A small image captioner, trained from scratch.
Model: 6.69M parameters, 64-pixel images, encoder arch convformer, encoder norm layernorm, encoder activation star_relu, encoder patch size [4, 4], decoder width 128, decoder layers 12, decoder norm layernorm_no_bias, decoder activation gelu.
Training: soap at rate 0.002, batches of 128.
Data: trained on regions of photos with short descriptions (Visual Genome), 4.8 epochs.
Rows from block 8 of the text decoder, named by matrix and row number. Rows with one number belong to one neuron. Each number is 128 + 32 x the weight over the matrix's rms, rounded and kept within 0 to 255. All counts start at 0. Numbers have three digits each.
# fc1: MLP up (decoder.blocks.8.mlp.fc1.weight, 384x128), inputs 0-127
# fc2: MLP down (decoder.blocks.8.mlp.fc2.weight, 128x384, transposed), outputs 0-127
fc1.213:126116104141127132114119137117134148130107152129142146123130108107104113128107118143134131148144117132141126124149143133109141126138129138122157144124140114102116141122139118168134117127139137130122130113128155124129144140111133124133151118096131141140128143152107103122139135113135111127129141127132138132125126115170115120100145128129124118172146123132106145131136137133137158136138
fc1.214:122152134104135128102134158125146098124135143095137155110135084170101150132083125134147116134134109103115090122120114128092099118129108102106165107119091105102144122147104111106094089141131189176122161123078182144118104166117105114126139104129141105100156141124095086140137109106161091123094164111172086129122117123097110121111126136149107188114134112085137155149117094104139112137099
fc1.215:114134118159163134104110194125183121184180120159157125120094119129135117177142130093116150128127122098165081078091207102130074105139088092182124118089127127065182112119040068143158102101173138119176080093128168144192129141114159119135161165203138100150124147114150131169147058095141080111126255177152145153208138123154103126139093184141120170085113106090157127153094088141136145154108
fc1.216:116131134085142132134116137124133176203138180146091132113178134151099135136115165152105148110143106155089159107109157147090143107101138099145137160155133134140072100122093126110198175083104133130145121136089162169104093127145174137113169123144166155073168147167156149114140171093095170131144119121073083105156094129149073100144089074076139087132122122165091120132177165099100131157129
fc1.217:206154112114106151125106119057165141126087178092166167089099078155105140160122121113185154102129038080051175117099170105103143144055125149167104162163133125147118176109144155115136148110104136057184165109077133057080124137178117072126158203164100122144102081141114139082126119106140051181128159086102044125148109129121117126066130083079107090168222037131127161137158059143102151116138
fc1.218:173149173196170153090183107123065086075145104157115125162109126083110050128128105136134102157146140123189148141115155085086080197145099079163120097092112123092179070133089088190060074149122117140135142147145140124112112166098190148132110115132087119108135060117098064129127053142190116184077157133171072189101103122093169065119135087151093084192100069090106155152110130150106115109134
fc1.219:180041157132090140032100148162074150122125164106142123159106155203105144159152032154075188108114117156127110075141199207153123149140164158123090131072109099102164122151162075138124101075215141085105151141142106070080068135195069127178112205144114143153102114185177055115051044171096106138143097173175117117123114083158179130164134116106122144164153058122097144118128135136146151089090
fc1.220:132109185141163135119120160185123149172137133142138146125077149123153110163131076149122137124126138117144110142111112123102111087123121128159157125089134145126108092127136163149115123127156140105141143156134176192137123081111157113141133148141157137111098135130123145150140129128143106117124197120115125160090160130147098120101176126125116097123159129129136087153160136139121155129176
fc1.221:112164148070110149105120115170131176135172159126123109154092123155049095101180129196168130163113132230085125104154131126096057110148139142126171089077134145184124157131126134117119155126115102131102146175134180156129109122107131119134116137127045155133159158137164158111119150128183120146125164154111165150168106185134055108144153139096213170134147127091069140173101116142134170134144
fc1.222:148142149107109147102140131099151129096089166106137169135149133177096191159083068149065119165120088135089188138116128117130076080094084126171147122141130138124142143116086125188116149089121083168101112121142141119076162125083149159130177153129117103111125101123119138096170124122124064081115174121153097138108109141139145151154128098114127110097154115148143118142056155107094169172156
fc1.223:128164161120119119109144175138086169161151213166162189185216122095122144115128115110116110145119113085048112197155194123131149110146089146124132162082141094067173147181163124110148175155097109115076131113128109164146113170091135064145178099073095065146154144151123105189138116162140149140138086170122076163139103140123168116091080127086139105093109146161149198121075111109168149082147
fc1.224:141102166123141162143127075096085140135070111185122152098170099165102131141134126150190110121181091131100098159172122168085115089127152132115128082133095158150129099182154151123124107171106185155131211114147127175129032139113169099123141113154212198122124112138135132136116122155119164131172192117078103064163138095105106083202102073172096133091152075154081123122123135143155066083152
fc1.225:193133170143130125053096080063119079124116094165112137129107179161060127186159076139149122097144113147120116125172120143104151106087084109143166124071109119191097125090077166154117169130156087137108121061144132148162109147097140141171158110187150156145130121079083105137104143138168111124142127142114109127163136102119201097156094161125068138133129156088091099164135144089121133131105
fc1.226:102131096091109166115140133105170122112114152106133198162108168154171110123119111170143184137073131164101152149159168114146101163138146161144141191114139128109171109144157181155171127108143104134108168152149148139112161139170154116151159167133134141148143113169121113121121093119113108102122170139115111136136113156146144144149158104131131096111082092128165105116115146153127133146198
fc1.227:114121097129139126101118184076082130128137155112154120127115157069144197180107136096152134094179099141064103137126179068109148097078131098122110156049130056122132163119087087120102215112120113116164135148112129088124111106091178118128157131143203165110156111154160118159137099093111135129114152157132115094150117138136115153189117127159024027143124117149096066151142143037160121136098
fc1.228:124155224074157128128159116108077152119132158108094181137185110132134178158061180074141050196133085176109147117154115141091178158129159014124152040112120077164152151086125143169063056131172177046132169028133120126130087169154102158144164132100158125060123137185154083184170164143219121124147127132137016111142084097160116106130138053130159109089132148143132143064107173105096166158126
fc1.229:119167140102128143140050101116173129140153109194131184160122089203120150075073126130149147146163122113077093208110079090100092164120159128146106066158076125080136143111120182104126218119187138082139120135159166105123097113091163141181138112081146154074068130069064106171147176018117121082150119154083170146176155170155111099156058104082163102123149145114158184121190116079079173133109
fc1.230:110177094093084096116196128099094147232119114161109146075153105130070099112087144126113069097161119190152167127130090136088082103139218124182178133097035104130137083132113057082102200159144133143147101105109137120141188071135141080171139074141211078116130113074115139129126131136153113120163186107172127181142103092092140175126115147140081134117152081162062140130138189207139185021075
fc1.231:126149136104080125136177100215135150108061175050092113082155113147172091150117144138133106081113100126146137194115085125096099123229178085117139007160104090063123089142135063103149117168145143105084110131109102084079115154116112163160140120190110202147152150114164109141184136123118127181144160108055128156218174080108117115030170164131032145093183138144142101127064150135128141082079
fc1.232:151129121168151090074107125138093169175104131115149142079101166095070143141078038053160101092084105154122124061106104138129087146181077123116166060152126091135138079176128140108144177123183131089162163151149077087122087139111137133149080117115109130084064075200138067074102146159114139139128153140062091113124147133120086124172093140103108085176147098160094089174056211161135157106093
fc1.233:094138156140153146081117134079097138155141149133133136164113102118148113163120120111094148135134142124135167092114133120138151124095111112149092111131118099147124144175113131168112104120148102161157137139140152138121123123156136149130133146130122117130147121111120131095155144120143111117146117106161120138120105135117127125144134106121131116105102142127138146129143108124130109145123
fc1.234:102226180190106115124118061119189127157141060104144097212120158159085091039096102072105112126144081127112103111040166134113071089170175097090140051135103110138095073096169146092149183076160195126099145112091090095139057178096050088092088179141105135091180182145143120077117126056137095185183129126155123061169182149093157082119107131195049120178167117098130136107143130123076136097062
fc1.235:106178154087133085129039155149120111097076169138182109111098188123093133179080117075043113116140127122160097121143136108131148131128162070127112108114085107109100076124185104094119138145114142176076161102109139103144119105104128081092168086135092174199091087091077151092132123194122059111121131127155052155101102113099089154133086198136081136123143128121134167050090151138146097121084
fc1.236:151107099153160134081112154086150184135110159117145156161188081195149124141128076113137247101067152134078089089161116105082189125106151103190134178158105086133155141191171151144131166105182112079071129140174170129127086132204162117161147137141188131103069151122147079137168060101099128134132093171191108141118154105110112159093081132132066143069153146148095136112120144172094178117127
fc1.237:226161118132103104049119135104138129089161128207150150144120100097084100204105113139163156161084063055123151143066194096119110147122130135170156091113085075172166184135111162151080150113163145127086047094104130123087111089122076158149101044155130143085155183149075161122147094187109198069116130127120113111155130168114208132123128107134184079098177028161185079161143122068086090093148
fc1.238:154104128141098139128104102140164147115116148135154155150136170109132144139118146104140087156134123106131151102088150086098158109107141161130103150161127156135152105178111145122118136100122123122127108124157124123112128136143138101136137148135107141123133177146120153108137152167114120126154133104122097158098105114132148124131117114095141111101154149157142132143095142153136167163129
fc1.239:099124139068165093113160043076103099206052074100122162126162202053151193161147100140185114050125159141116087102098112081119128138130125186113163069070086131159101141181167138100123105095166096132136197116139123124178094152188146129113152213118129127147088134130125090076120093064229081139160216146101042128125110178106137082117143119132094134136147172094117146125132120114117052202093
fc1.240:135154143096131180061104116192116136158115124135083144158124074127114165151134104155130135198127159142128148099137126082152091176175190133234211188159134130118125168191093177159160157086081147146059177142140139094143052100198160156132094083141145173119119172166125154138117205052156127055109032095130054165141103140124109135133125135112139111072133130103216120172130127161159101128163
fc1.241:186205147109062176061092121097151077127173103117126143099114133098134108152180129092153107087171106093078141105049255130139172130107132108188099079095136139131136097172100121108119161100084144158153104060195114115062076167121150149107052124155095187099105096135105105160149126166159128194080178149105103105038113142106113070132112076160133097122152185142109136174101149181139145109123
fc1.242:135145175130156157099131134093145140159106127122141152129153139128094106142121136088119147142138140166143086132150115126139151125157103114133142139142157114133152144151114139130165132093114135115148116123130152120167183170126132116130118147114142125132142164129119123173123134140111087137120150147131153126155167055123110115106158110164138112148152097130157113137127109161124131115135
fc1.243:098116125101176126071115144113114140072170115109129110086162165146117101147125099098110112096122142106078099083057130169168177075079127107151132128161100153104069150172158070190103110093062147108081189130182203121137164131099142142189173109110158214090125192183094152166171148067134119140170191107120106140153168135114064108102174106086116139134190114087104157140146143108126176142148
fc1.244:126165080066147115086057136147039204126179132164053160231158139080098114200115150135135117117152117151149053094211208154111084171189123170113119069165163105185152151132045154109064161118164172142240151164090102029094114051163192094130164050164091148131168173067208136106074118166080052114146152158101079163158113138115085122152045107071176142089079107173113141113120147069191146122143
fc1.245:157132094186082088111092095145154123124114126182099158137123161177084179124168128119126164133094110151090148131000146175131064107209221102207126157086127126148151101128132139108128101147076139144118099180062135099177125173070155146162148173177083161101107102133167143147071123174151124145166221118175173140122122166150159112159109161154073139102118169041122104136143099166132117156066
fc1.246:139134131140139125147130152114116175170131158161128142129177125129155135149144122095139111160139132143137110125115125140121134116164102094118139137143139114114127144152124128119146130099094124138137125117120129144118133119151129129135101157120121115111162176092140126129117141141108146151128120148148152125133161115132119119105148109138140125117128130126133158119152119126133143144095
fc1.247:174138115104135102137121112153017156131212145063059154116187155132116190117157152135168206141075161104038094157141081166076080082167143126148136046111129093142075090110163149047090202041136131128194177132196070065082081128132166188201158139098100189135162099137199109050108131147132139115177174104076162184150094195115130135112158080130129116085106168115144139143149075155167090093160
fc1.248:139098152110084122179155116134114074074127092148090040110080146125204077082024093136101149145132161171073145164078132092124116147130137102117143101166075199105145139188146160214164174162166148087167151117167219195119112173116091110129090096168175196135155145118144166104149071040090122178211149106119108159170120111107085150170109088228110134122228154103187100098139139179143211170172
fc1.249:126118114147104162149135119101129132101129129150144136142123118120124109141115138151141104140136120146103131116112123109124147144125114134137108108102118124122126114174121141134128112134110108103124144124102099131124128137157145134134142158123138134113120117132133136119144140126164133150119119114142126152123127123120119122123144139131125124125134153118142129142116141114122146117135
fc1.250:096119122159058085100105122167154100149118145124128118114140110154114142152051142120132176126101143132120168153084098082130165099179162130105104146137075130157136106177102139109100133144095118104150121074110119110135153090111120108200155130146154145050070082159110169083217173175100105107078152101104080130167149147144120127128158146134153169144098065153145142136102110138154155081156
fc1.251:178113141112131103124156130135136190130131088188139184066086110141098196124135114168099139184140112121131094132174094144080037180124107150187123153086118089205134109088075178111134168163128175121136109141131170113135048168124108067125175132087149120185089125081076165159156079069126129081153163144152080151167134148117113093059144138183155121115193179132127178173105099120187122118061
fc1.252:141132144108061109127119135132136073077061136098149162120131153168151083101115126115127153130135154128113123186179132028119120154170187200103098088183122117099083104169091086130106109142120158141142127128173161141116070087085182139145186103109121120164154151089188138060167134151169109145092140121153148080122122119075106126129171090094102110164112175126135170187158120125157106162181
fc1.253:151199136112158094124110152155178122124151107102133113177117118177071114141120082118067122098120074116062107103093215118132124115165156071117116117133092175088118137180090076138116024181140125103145121114126164162125142172141117103120141102118127144120071136108126182150139099048134049131092181124147096121100143098109105101093154125118089146114207126108117140117082218137161117129128
fc1.254:133125113102165107134148144114070115121079086100168109132208118078133130167116132116125132134144102114126141136119119127143127055111128160145137145134102115125156063090189186126158112105139124175130117112121104089137160144118152102073162140081137102177100191147155113120103099153121074161082171136113080113108125123151091117129098121152128135153102095200132130139097115109144124100115
fc1.255:119128124143128143117139130132122146138142127176184163151113156114130149166114109126133133149124108147148142135127107092125119142158136142142117105126136139121108131117149121126139116130134112149106129150129124140110144151133122112122118111123131135117146144152115144110120145130108088138111143133149133142116148111157123129138154118159130120152136154117133134128138125152126118138145
fc1.256:114134122167127145134092132133106125128116165112117129108168127197115127172158103100155126150098133108107134143078126103107143133174089114139101179082060134142115130134055086131172125104163143073109078102170149134155119103126121167114092111059124143114102157101075143152101098062176076132117130118166156143145099138141162136095153155131140093133171144139146149095162132111087121175137
fc1.257:128118125145149162189115115146064108140137074152172138152158132121135069118164109065098174098119090168165130117103084123086137105154150080109147077066121153148147056147180163171117129150152102166106160171107130189179125177087210150132055087159150129122155110195141093175139114140150168137136081169111164098138087133100181096150181096094108093149061126099130092156142114159151144138148
fc1.258:117164105104084215075071155153162073074119147148108195097175104145092158106146035159178082148126126216120099158126117070058121128068116164147103119165089112108235093118110138185107139100129115143123197106111150087144113187113116077139176063153164196215105112074122142107132173081157097111140046181077153112158106101138076142135112132138148160185172115097123078095180154175162063117200
fc1.259:129150165098124190120096129101081150188157164117140181102128109150138074138110158069137135139122123116093124109093106148145173163140161123163124108145134127113128130189088135154123215135065106112127097113163141161087099136176115123182167163148086160111145132112101133077140134128098085126130089130133077139128157129110125095149177079087082117130119122157149103165132151131122130120136
fc1.260:122156139136118093129180117125155159120156139176173183148152126119107141162129098140134126166123123110137158152083169127143120113158101108150087142099137138151168117169106145109188164133156143132141153169161150119119137160116144147174157114116118118065128127090099184130094139130110122122109131145130109105124119111132141133071136100136141139122123155148165161090132151154132162140126
fc1.261:143099132164140115068130112185105143117159128152123181153126113136113121069168169163138104133168076142126106108137126154106145091086123123111121090125160137086132126075155110110097107116169139126134119130123155073152131123123147134163149131097139105120185106100111154121174160136116084157079129097137139145115106135133112138112133123140107113127084120155114101124149126163112145089150
fc1.262:143139147144147099137179146124130102121154088191182150145138154117097106179110128124116131139126158130104168114110147158077146111071141087147192120111161199152149157164148165125193195104118108143142132162117128072120111126145181070091086105145151081121091143090179102103176192119175119141130178177123176115159186154118072094112149127147147126077101106112044135155171177119127139135118
fc1.263:106149143140103163132165112110133136134110165159154148151115140075146135163121116151176129142139091152124152107115153136131151123137112124117144149122148138104147112144112123164133137122128138109146129132091133126117139126137124143116131157133129127122148181133079147143168173126109143109135144097138092132140162132132137109103176117161156094104113109099128153121140123174132143151125
fc1.264:186087141059173103105093147127078168200080087106082141111198095121103167114147030147200115130138130093077135168168145114139103081185106123155128096102116146115150183170109165199075099071145232107154122140197108155123104127212140113135148122180168061093137101155169188063192153117083143084136110114046125157185121128118171019121094076141157132108100148147142080171172065161112179139157
fc2.213:142139116134145126135131119134123141158114103145145140154141129151128142124149140102130126113131140140108116129132118125148141145115131123106113136127124136131097129123128122121124119107112124136139116130120120121150122131133135128138144135149121130114118131137136133132143117106118107133125111135122117151120098145122144132144117130142133154111139127155148116118123130120121108138149
fc2.214:113159115138137075144128133154150184132132145154124125168163138176153135120120187063085093111142108158077110116088098099168140094118133109118134138120158144153156135118115126106178121133070109104122135135131116157090109153104126131150143122133111127144111118132143141087159087173116146194136134133144159098104131157112146104141139112163083135123097126096133123113092164129085158103145
fc2.215:208127127162081149137119124095087117163130160178132167157094127119197125099154179160145091119169076131181171115107110112099134155081100166163134095133128123077082133135178120091104124142113141139077126125180094080063190125135114117100095164160088126157135102125108075124140115211122136157144113123132167109029169143110161113099118183095188149109078098161165128170144119240121080103111
fc2.216:165142157168128115130102109157123153023156123158187164139055168135188133079132167123172082127118123187127110071101094130116090124147132181146103106151164166098130209121134109136143154118159174112128152134090071104173140113055070079140135083114095078151133082128078116095147124146097117106121149153117160162086149145173174171147206140133120176128112085085142105119129113185110094118131
fc2.217:154096098085169130108140123188195138109114126100147149114171197255116145205168083156168212127106107157089141177193121123215126124181149058099081127137133090176165139132163150087061148114170164101092130041121187172150121186114145165148165166103125134096108077116138112091149089086039139162092094179142105102122091072140093159049136153111133124118159115110167143177120092083184106139165
fc2.218:185106081141187134120089152116138127110121120139161105068129125063101152125139124146129148100192230095159127158172080155110104165155120169157143165142158079082069126071123210178098103142101176056098111132125135076176133128028123133205129151139110177119182049149090081103109091110102124141104079143125119116098127138200119105124063132071109104038151136064111193100185127112153157100151
fc2.219:098080184142116139132116124095149207072157129118147141140116175241148137158126127154145112147169139157095071182195151147125122148119141090116186084150167073112094149101101156137117097104147079075101125096130152140106111056117147147149081138088074130078117198096132165124076137121106163116068124184147180156114081097109137234153185110148153136148093049070170186142089079119065115117149
fc2.220:115149133163149147098144145161154097141138101166118132116145171138165110142136126118112125128113143128153163093097113082156137098131126103129115129124112135085126110127122104137141125154133145147180089128114125129118119073142136107105117145095105134160101174140121142125100143118141089130183152161136111136105102133093131144134146131109134087161136130135088150109091128093122070152109
fc2.221:145190176060087143108160125086131087167154104080160144101119158174122077202134155141144124114084157160106147075121032149108119063108164132091198094107139116153108136173122134153135117098146137174122109140135103178126151134110144122155163124075152137143179139151169110164141128151134121094099060119136088149095108161077096072099145090106211149146067127217134137114175154088112088178123
fc2.222:136107120170175104115123167148129112110074154104113105147157087169114114177153176169083116112102156100192125160137082121149114157138147080143141175120180114126103110126135205157114171120111160135133153056098164142060136157156099143150136131108104164128124082167107124100116140096128126098124138131157162105058106114092161100105122140118112067107082159168140096097129148152135137094135
fc2.223:175140133051131113159094132175158134073123237194183143106090137123104109094145130121120094137161112072099081182171144085127159141130101109102159163156099130160135133102099122096114109128106170097145141177115138141136113080127152134165092122101091138069157129112082140151086084096072124133144167126169131113085118149093194194146114184148159091084167158113157225091094121104134149122098
fc2.224:136119137119073114096120131093130098173071100107118149160028152167079143108111180158094184103122128140168125115128109156119097189116176116163136158139200129143108153138117147149153154100116052116126116131087131153108128126160116115153092141144133133132113154194102101064152093171121150159098106136126162099147173097203114168087112111103144130108137124098118112221143171133045151160148
fc2.225:163172122081123139188163152173114121099175166130129151151156132107130113087139079113128118076152110154160077082097161130121091110141159130119104105104129110117092105125132080117125123112116131156141123114125135115140117098134137113102116132098083133129127075150147114135114172123126134124165095083127212161134097132118135147121189126163161104124129139142165131123149130130154112150157
fc2.226:121168113114135097113133116083133148138094119077099142113108128170113148097105120117110135149095139104117092150139158082115104103155119092060120153164144116147119188182057113151146144144160123110096114159136118150081131140100125137190117152089140065122104125137129139152094090169124157080124127146122130123146093158153149106165108085157162102143129168108126094146163146168157164142144
fc2.227:171114174086072173132079132123144082112120158166111171136129137154131135107123140141092136126138126126127120125102168176132159119151103145130100162160070139105157156117143143110125126064137154161121139143114139139189127094156112110165084137066117136134122053110148122088112187182171120143099134143166137114110129109110170070077170098091133147126141125131176117117176126131142134140167
fc2.228:083176217231140127180197101077153165072058102151086167157215074125177103186182250157145061142112014122146097222063109098027175184148008094116109084045088067140101111043121109146180189145099043058026096182143138205067117141160136000046128132195138160195189239101177197161139204070112167176029121197199136133195051199174009053105087200196145199055114156070103146139124104079208178080013
fc2.229:149188126173154159114063131043123128080163108163062136101075116160104170053149129091079115204091103087115050126077113026115113128165131105158174133195054184138166081115157212133136189119143111106157086146145156149089169173186176170163081147100113092101122175129095080209110102022106188161118187140083137177054154131091150081090102156071192160199060140136137155145142126047118147151119
fc2.230:163051155036143148153141142140115155165138129148160155086115174179061131066175069102204118109164141168111099140164103134123118134087099113185122060123047151132166118103086057114147123145133156143118173122117129109125172084125132138109172105147175040074114184047170154132112142106141165138095072105111104075159124156167089124112060034081108104106157175149078160142199117147236176090115
fc2.231:097126086132134157141088200125066140131229123084122115120110149105118133101080095133116166213214170139126102082201129116066044098092106097136138223172128129159088103163086145125121106172128091105102128144160064202194107157135134172119137147071195142054109103083078189106204099114167136171150105077169177137138130164142145039053088084063167151101097099190137185144234183063163116149177
fc2.232:138140103181187130134108170122206146135106109177119093120064126115132134187111139140150149131120126099099096205076126095138129122158118075134064114116106050112194187152097142015107123178137200124113098130065146199182151139159094126202121130122090141124169189028083179131159130088084135105028134207171126091114137104123142141130132181163178174115112191060129096177118129103158187059087
fc2.233:122145113071122124120085114128118169168140112129132101082139112147119127097131111128128123142071118143163116159154119129125121128105114124124150173114132134139112096130102137134132152130116143152105111093110140143107135125114100125122132120141159142133107117100114126143153133138132149118105126116118119119125124138143126088113138125087124132123119143145123112106175150118118137103126
fc2.234:106109193139181140064143143105154132120090087166096116085042150101116148147177115118053113169113180083146161133058119116125171160221119088115205245076181140145143208116136068129169097112107120138128150106119151127100093100149085145135133051186116107089147066109125150133100131135148129129135157124126133145147103239087134089166065110206080119125111082105106049163127183125149186072108
fc2.235:129175128090087139140136112154097119169115115106122204073075115152132099125197161154166127142181077129066115096111109122153151110171081134136148105091150146153149184163156153139114132116107130136143122126140112111130135135069122195140099133173099107086106142128145158111138085162165153126144131113123175088149100103156191073107134066101127160145113067093125118163115111104136164154017
fc2.236:113092199121101121199054159192136064133113154138097098115111179160109152152190119163173159162184095075182131096172184142112127115132165165089121066146144143131130099116151142190172098154121161100127072069117162094112169123086119146088139151151152141099117184159080146186077147124099102130098111099097107180136104148137134159151104145122158109174122134107133104156158071129122121131131
fc2.237:212182141070096160185084161179071114151153108099145164115141127140145078120132081104100148112171171078208079132123196170135118117182153119075211116076214173181161113082193175132132122075006125177116050144093133171086157081113046125135188195138153214091122112108127140093149150110126112145153138048077151095119145171113146072108100171178071086079104176151204130135071107060113087179173
fc2.238:138161106153157176119110151175134145110104112150111136134133151119129150144112100113126138095143117154147095122098106136128123122121171121120149136130157098099151119130127154130133138146139146114121152151120131169155138144088122115134157109137124133135119127132187104119149107142134080141135158171108103138129125133107116133153140117152148142104113119125139145113093142145118106097138
fc2.239:107148114052080133090157163159151108123113168084112127141081010144100119113118098124116108166135181114147100061097139189162147122113092147161104101133097104066123162037143179170188125150108092092122139153114125143062083188079107189114170124092111154168103123147115144151148170089063160140145179177162169182044170116195169255156041120120047094109131108082172073162136129062083117167072
fc2.240:089149108104085168163183124104139157122185122089072117158113070140126108143159107103126129105129135109127176153092129172115160112070086132098129122138124095117174129133130145168050098154096106103121071155139064161125164148147118144175159143120128172176051120072087084099128108181103090122104107129141182103109138184106092136070080121153139093129007072132141130174115111122190123115096
fc2.241:133082121183161172181135150102135165110152123156154142183156089110148191144118135107128127082110103080099172209160118124122099132147130190132095068121126139103137118109110180105093113127151103134130084122136107178126145193210124147117098171073053090125074116131090143137153120074060096118169104083109093133113152106148133213125140125139060133120111101107099159051092166133135162130106
fc2.242:132160114143136103154158121137149123114150149095098120081147141187118154063132142131129129115113166132130157154148176099121154116143120135079153158125131148148126133148109095120134166127117118125119129139107150068156104072134135150131113122141119138107116092129113119118089144125140161142120161080122120101069106098126124145122132157111097115169119130106098089121136176106144161135128
fc2.243:127121166107138185097156120072085133117158089121114101106152067137095100085156153122125129121129175052112105153125105103170236107078120133164139180157176030133119121170092155083098086105174142152182118147099135133086181090094140114153073145104129176176145135153049117178097092071174146075155123037141090099123100126113102206121085081099185206116111121114128160117170096166177144057184
fc2.244:209107135148081144180061136063151132139128160156047107185065125148082161180124092137130053127154096114107179130081109190095125096163166146146121161116208104210123133120086081191171084114125132119117166124010057068108082108194181135077113101037164101140118143177124089078097080089160129223067063093111140227000162101113132119167097139112140193149197084135083142044036152122094142228151
fc2.245:140136151107127181096053084112080153104139139115146121126153071104163194062131092159199120128137173137185143114181138133123107092094099157121161081091137131103055109181147138074092177156165062184109157085129098153191166131124144141103140076153084172113159123141114093157121144122131121104114085155122112110109138109076144171126112162106039199083098056137115138082155139102142121172135
fc2.246:109141133134126131127111164154113115119132148106135113112085110121061121126114122145112150145120102101141140148157111150140109112121131136139121130128105123150128144152125120136134127175149166101177172125124130126091120131112141128159154131128129137097130107123138114140109109136123113144115110145130130151156105144129120155150134163140140116144106153139122119133142135150145096131114
fc2.247:139198135168112142081157138136150155142123146149139100135119090082049159129092099134095164119144080101062157104124186058142078134236158110141121166155127106147100134086148112208177168117119116132103065146151101148123144108072125182132163088125184189117140090184187097166117194084118066242169121056113172123131146065122137196123119181114129133157102129094127060090166142194234095112105
fc2.248:137152085163158136157174094120122157139081131145084144109158159104117220158120189106156175156189128191120126181084189226107120086176134085048107189069137120167091050141149142152134115074148142130085090125102156087103197079076127137098129171062115123059121096123135160129107152090077064214148094140196097182125150122083134046131114133112170131119149116155144146172171166083123084076138
fc2.249:152125145117124133111128117144139144135126141138113110139141136140121138115147120132115125119119144108116119157150129106128099109124147111148145144140129115115097130137132127136127134118130121133103099123133132134127123147135137132126140129133114119121143123142154121132117125137133130113135158158121142107121134132139131122142116106105130124117132129127128141135122135152107138137113
fc2.250:147088142082159153148111140170097087118180148167096133113103118154148176121216080086154126149171160136125102038148140144204150202134145149091182185132151148032170145111093128162144101152143072097149108137118139129132135121074144141100174076170097130131137127099134107074082142140142117202143085146142195162113083086101126113099127101098118135164156130097118123146130142153154137159112
fc2.251:143128137058156155095186104171125143108105152154108112162145108084177120095178112152163106051072147101123132145045150113213130131148149186163146118107160128107174117152094094226121143153100134118148106127122072131138136154088107147112142148089150140164097107159093168106108141144110165135095119122150090101147087070107105089143153109068168170160100098094136155130126225086074092096128
fc2.252:177089145113103055137166088109125145122047082151111077107096134106171075160108103155117174107168135110154083098095194149113145124179137128109158109171126156139084124182142207094130093116135117103104164094094085063135136085118162114150147081176104103150128142133173121095156178145088127146144127112165090116114160146100164177103100122181112109117108156103151088159140136126159139118143
fc2.253:162178077201089128150163165130115131169128181147073204113168105109163091144126113132181091103163163102155136108164135152144192157131150135096132069127146163122148183056121155202124170043114084145116057124100052179083107141149102136150133151114138137157081156124088068162160099186167157107122127138140156155092102132162113120094110129122083123163082072139033099203118136171119141180160
fc2.254:111158061151180171159107169131154169116117121108116109111133070195113140115130143142111134122130158093099139173142148119103165134084150142122181088161103122115131142080111164058154117100131185151142115123161102117135105134129115100145113109097087191106087095113154120103084152062062194147121136045128154170130149156091182096121139111169128095165108155147135148149121143104140060084138
fc2.255:149124128144136137123115109099107106108109139119132135104142115141133126132132139139150128138130115131127110136140112139134124113125127125127141131134146133129152142132094111137126117128128115122153133134124120145135131118123125102121143140123109136132123095099155120139134108138139133126134140153129165127126109125134151123134114122101140146105119131122140093107107122100107136138110
fc2.256:154106036100115181134125123138086078125157095133162128112082100193130103088144044179180097165138154074120093133091079115092146087119132150121210150111170083117141178094082092111101169106094115128155113133090068098131134150148175141108157106132099103147122126113146086112136112128121183172114109114112166161098149164124111163155150132171159145149103107139118197121147121198123124148108
fc2.257:173082133126124129172059155125164137123124109146114183076194109173154149145179123148113147119083062121142194149063137148164159135109122102104098089122170124088180127124092207149072130148147136117151135117132107135146131168117150171130138125081094134117107090100140113093155120153131200158155125166146137172137121095145123122170105155119101083126162123133132099176058120183134107103079
fc2.258:059075152088064130128077136157150137099188185158206158067102109170088088149174093161080127121118105111130189128164204104112140145208131126127071116181186134119149189085091165079129124126096227083129120169166144187097139187094116097189131116148122234245167117062136166139048112104025165159195000067135141084141148189122197174147069178116105135094077185145093130163066168109247127160054
fc2.259:121161164099185133159170145193102129108120139168094053143100154136063118103143169111134100078156184066125144112142076080163137109090120135122117111142124128081079114137165164146127092087176173116153126130130090165129120128158113134097154109113097144098152114129120106149151160132133120128109148095138157147179155093093131133163141132111105117121111122152128155122123141118131129138158
fc2.260:118121146130148157134151163161107110096074161141151128152169130106100112155138103130099133105157104121141099148125122081130100098123137149160143110122093129120089151118097083132159112157114140142150120121118096113173119080081102137109132117137101130146091109171135112134141103133150114116184146104148186117137121112094138133103103114079161149134115139111135155103067140094140161163119
fc2.261:131103150156117124178088113123109124118179115128102101134127117123130102164150193123125059173124150127129107147116125167121079091142175125158137118099112131137137154143081140111143116139067075093151129121148132127119094127114144150110155108136131122139090175153097141128138161094105136112144128147100124195140150115142153158072142124104125143095122110111134104134118150113111096181149
fc2.262:154129126117104112190104109111155161076079175089138188113113164187109021115120116157111191142186130055152182095138169197119091099193142086042152134168095079084122151124106084176112106108072102141071115138158088152131228141091113060144086171200138159211064177122189153128169128174101157199143140117152104089143106155100161099095164165090174141163103101079070118132088042114154121110168
fc2.263:133112145138130099142092141121122124105137126079092134109113129114110129138135152128115143120128124088157128137143114104137098139159164143139115121167131171141104135131104127156124154161150140150136109138113164127101137158095103142117121111119083147124117103133138112121121108115141138122106151126122128141125140126153161140153121147128139149104138150165135114152131117114145141119141
fc2.264:074081137152171129137170097098117091172127173111100127125117155109173133140141082110071150074166136106104143138121161173096105102061093091100077255155164109180172129091100172133153072099131086170090062106162043116147187164035090119103113091144071179129154218125031132157070140203208133160078131088120219141153127189143106133084084089104115155151106164114242129115047108166111128140100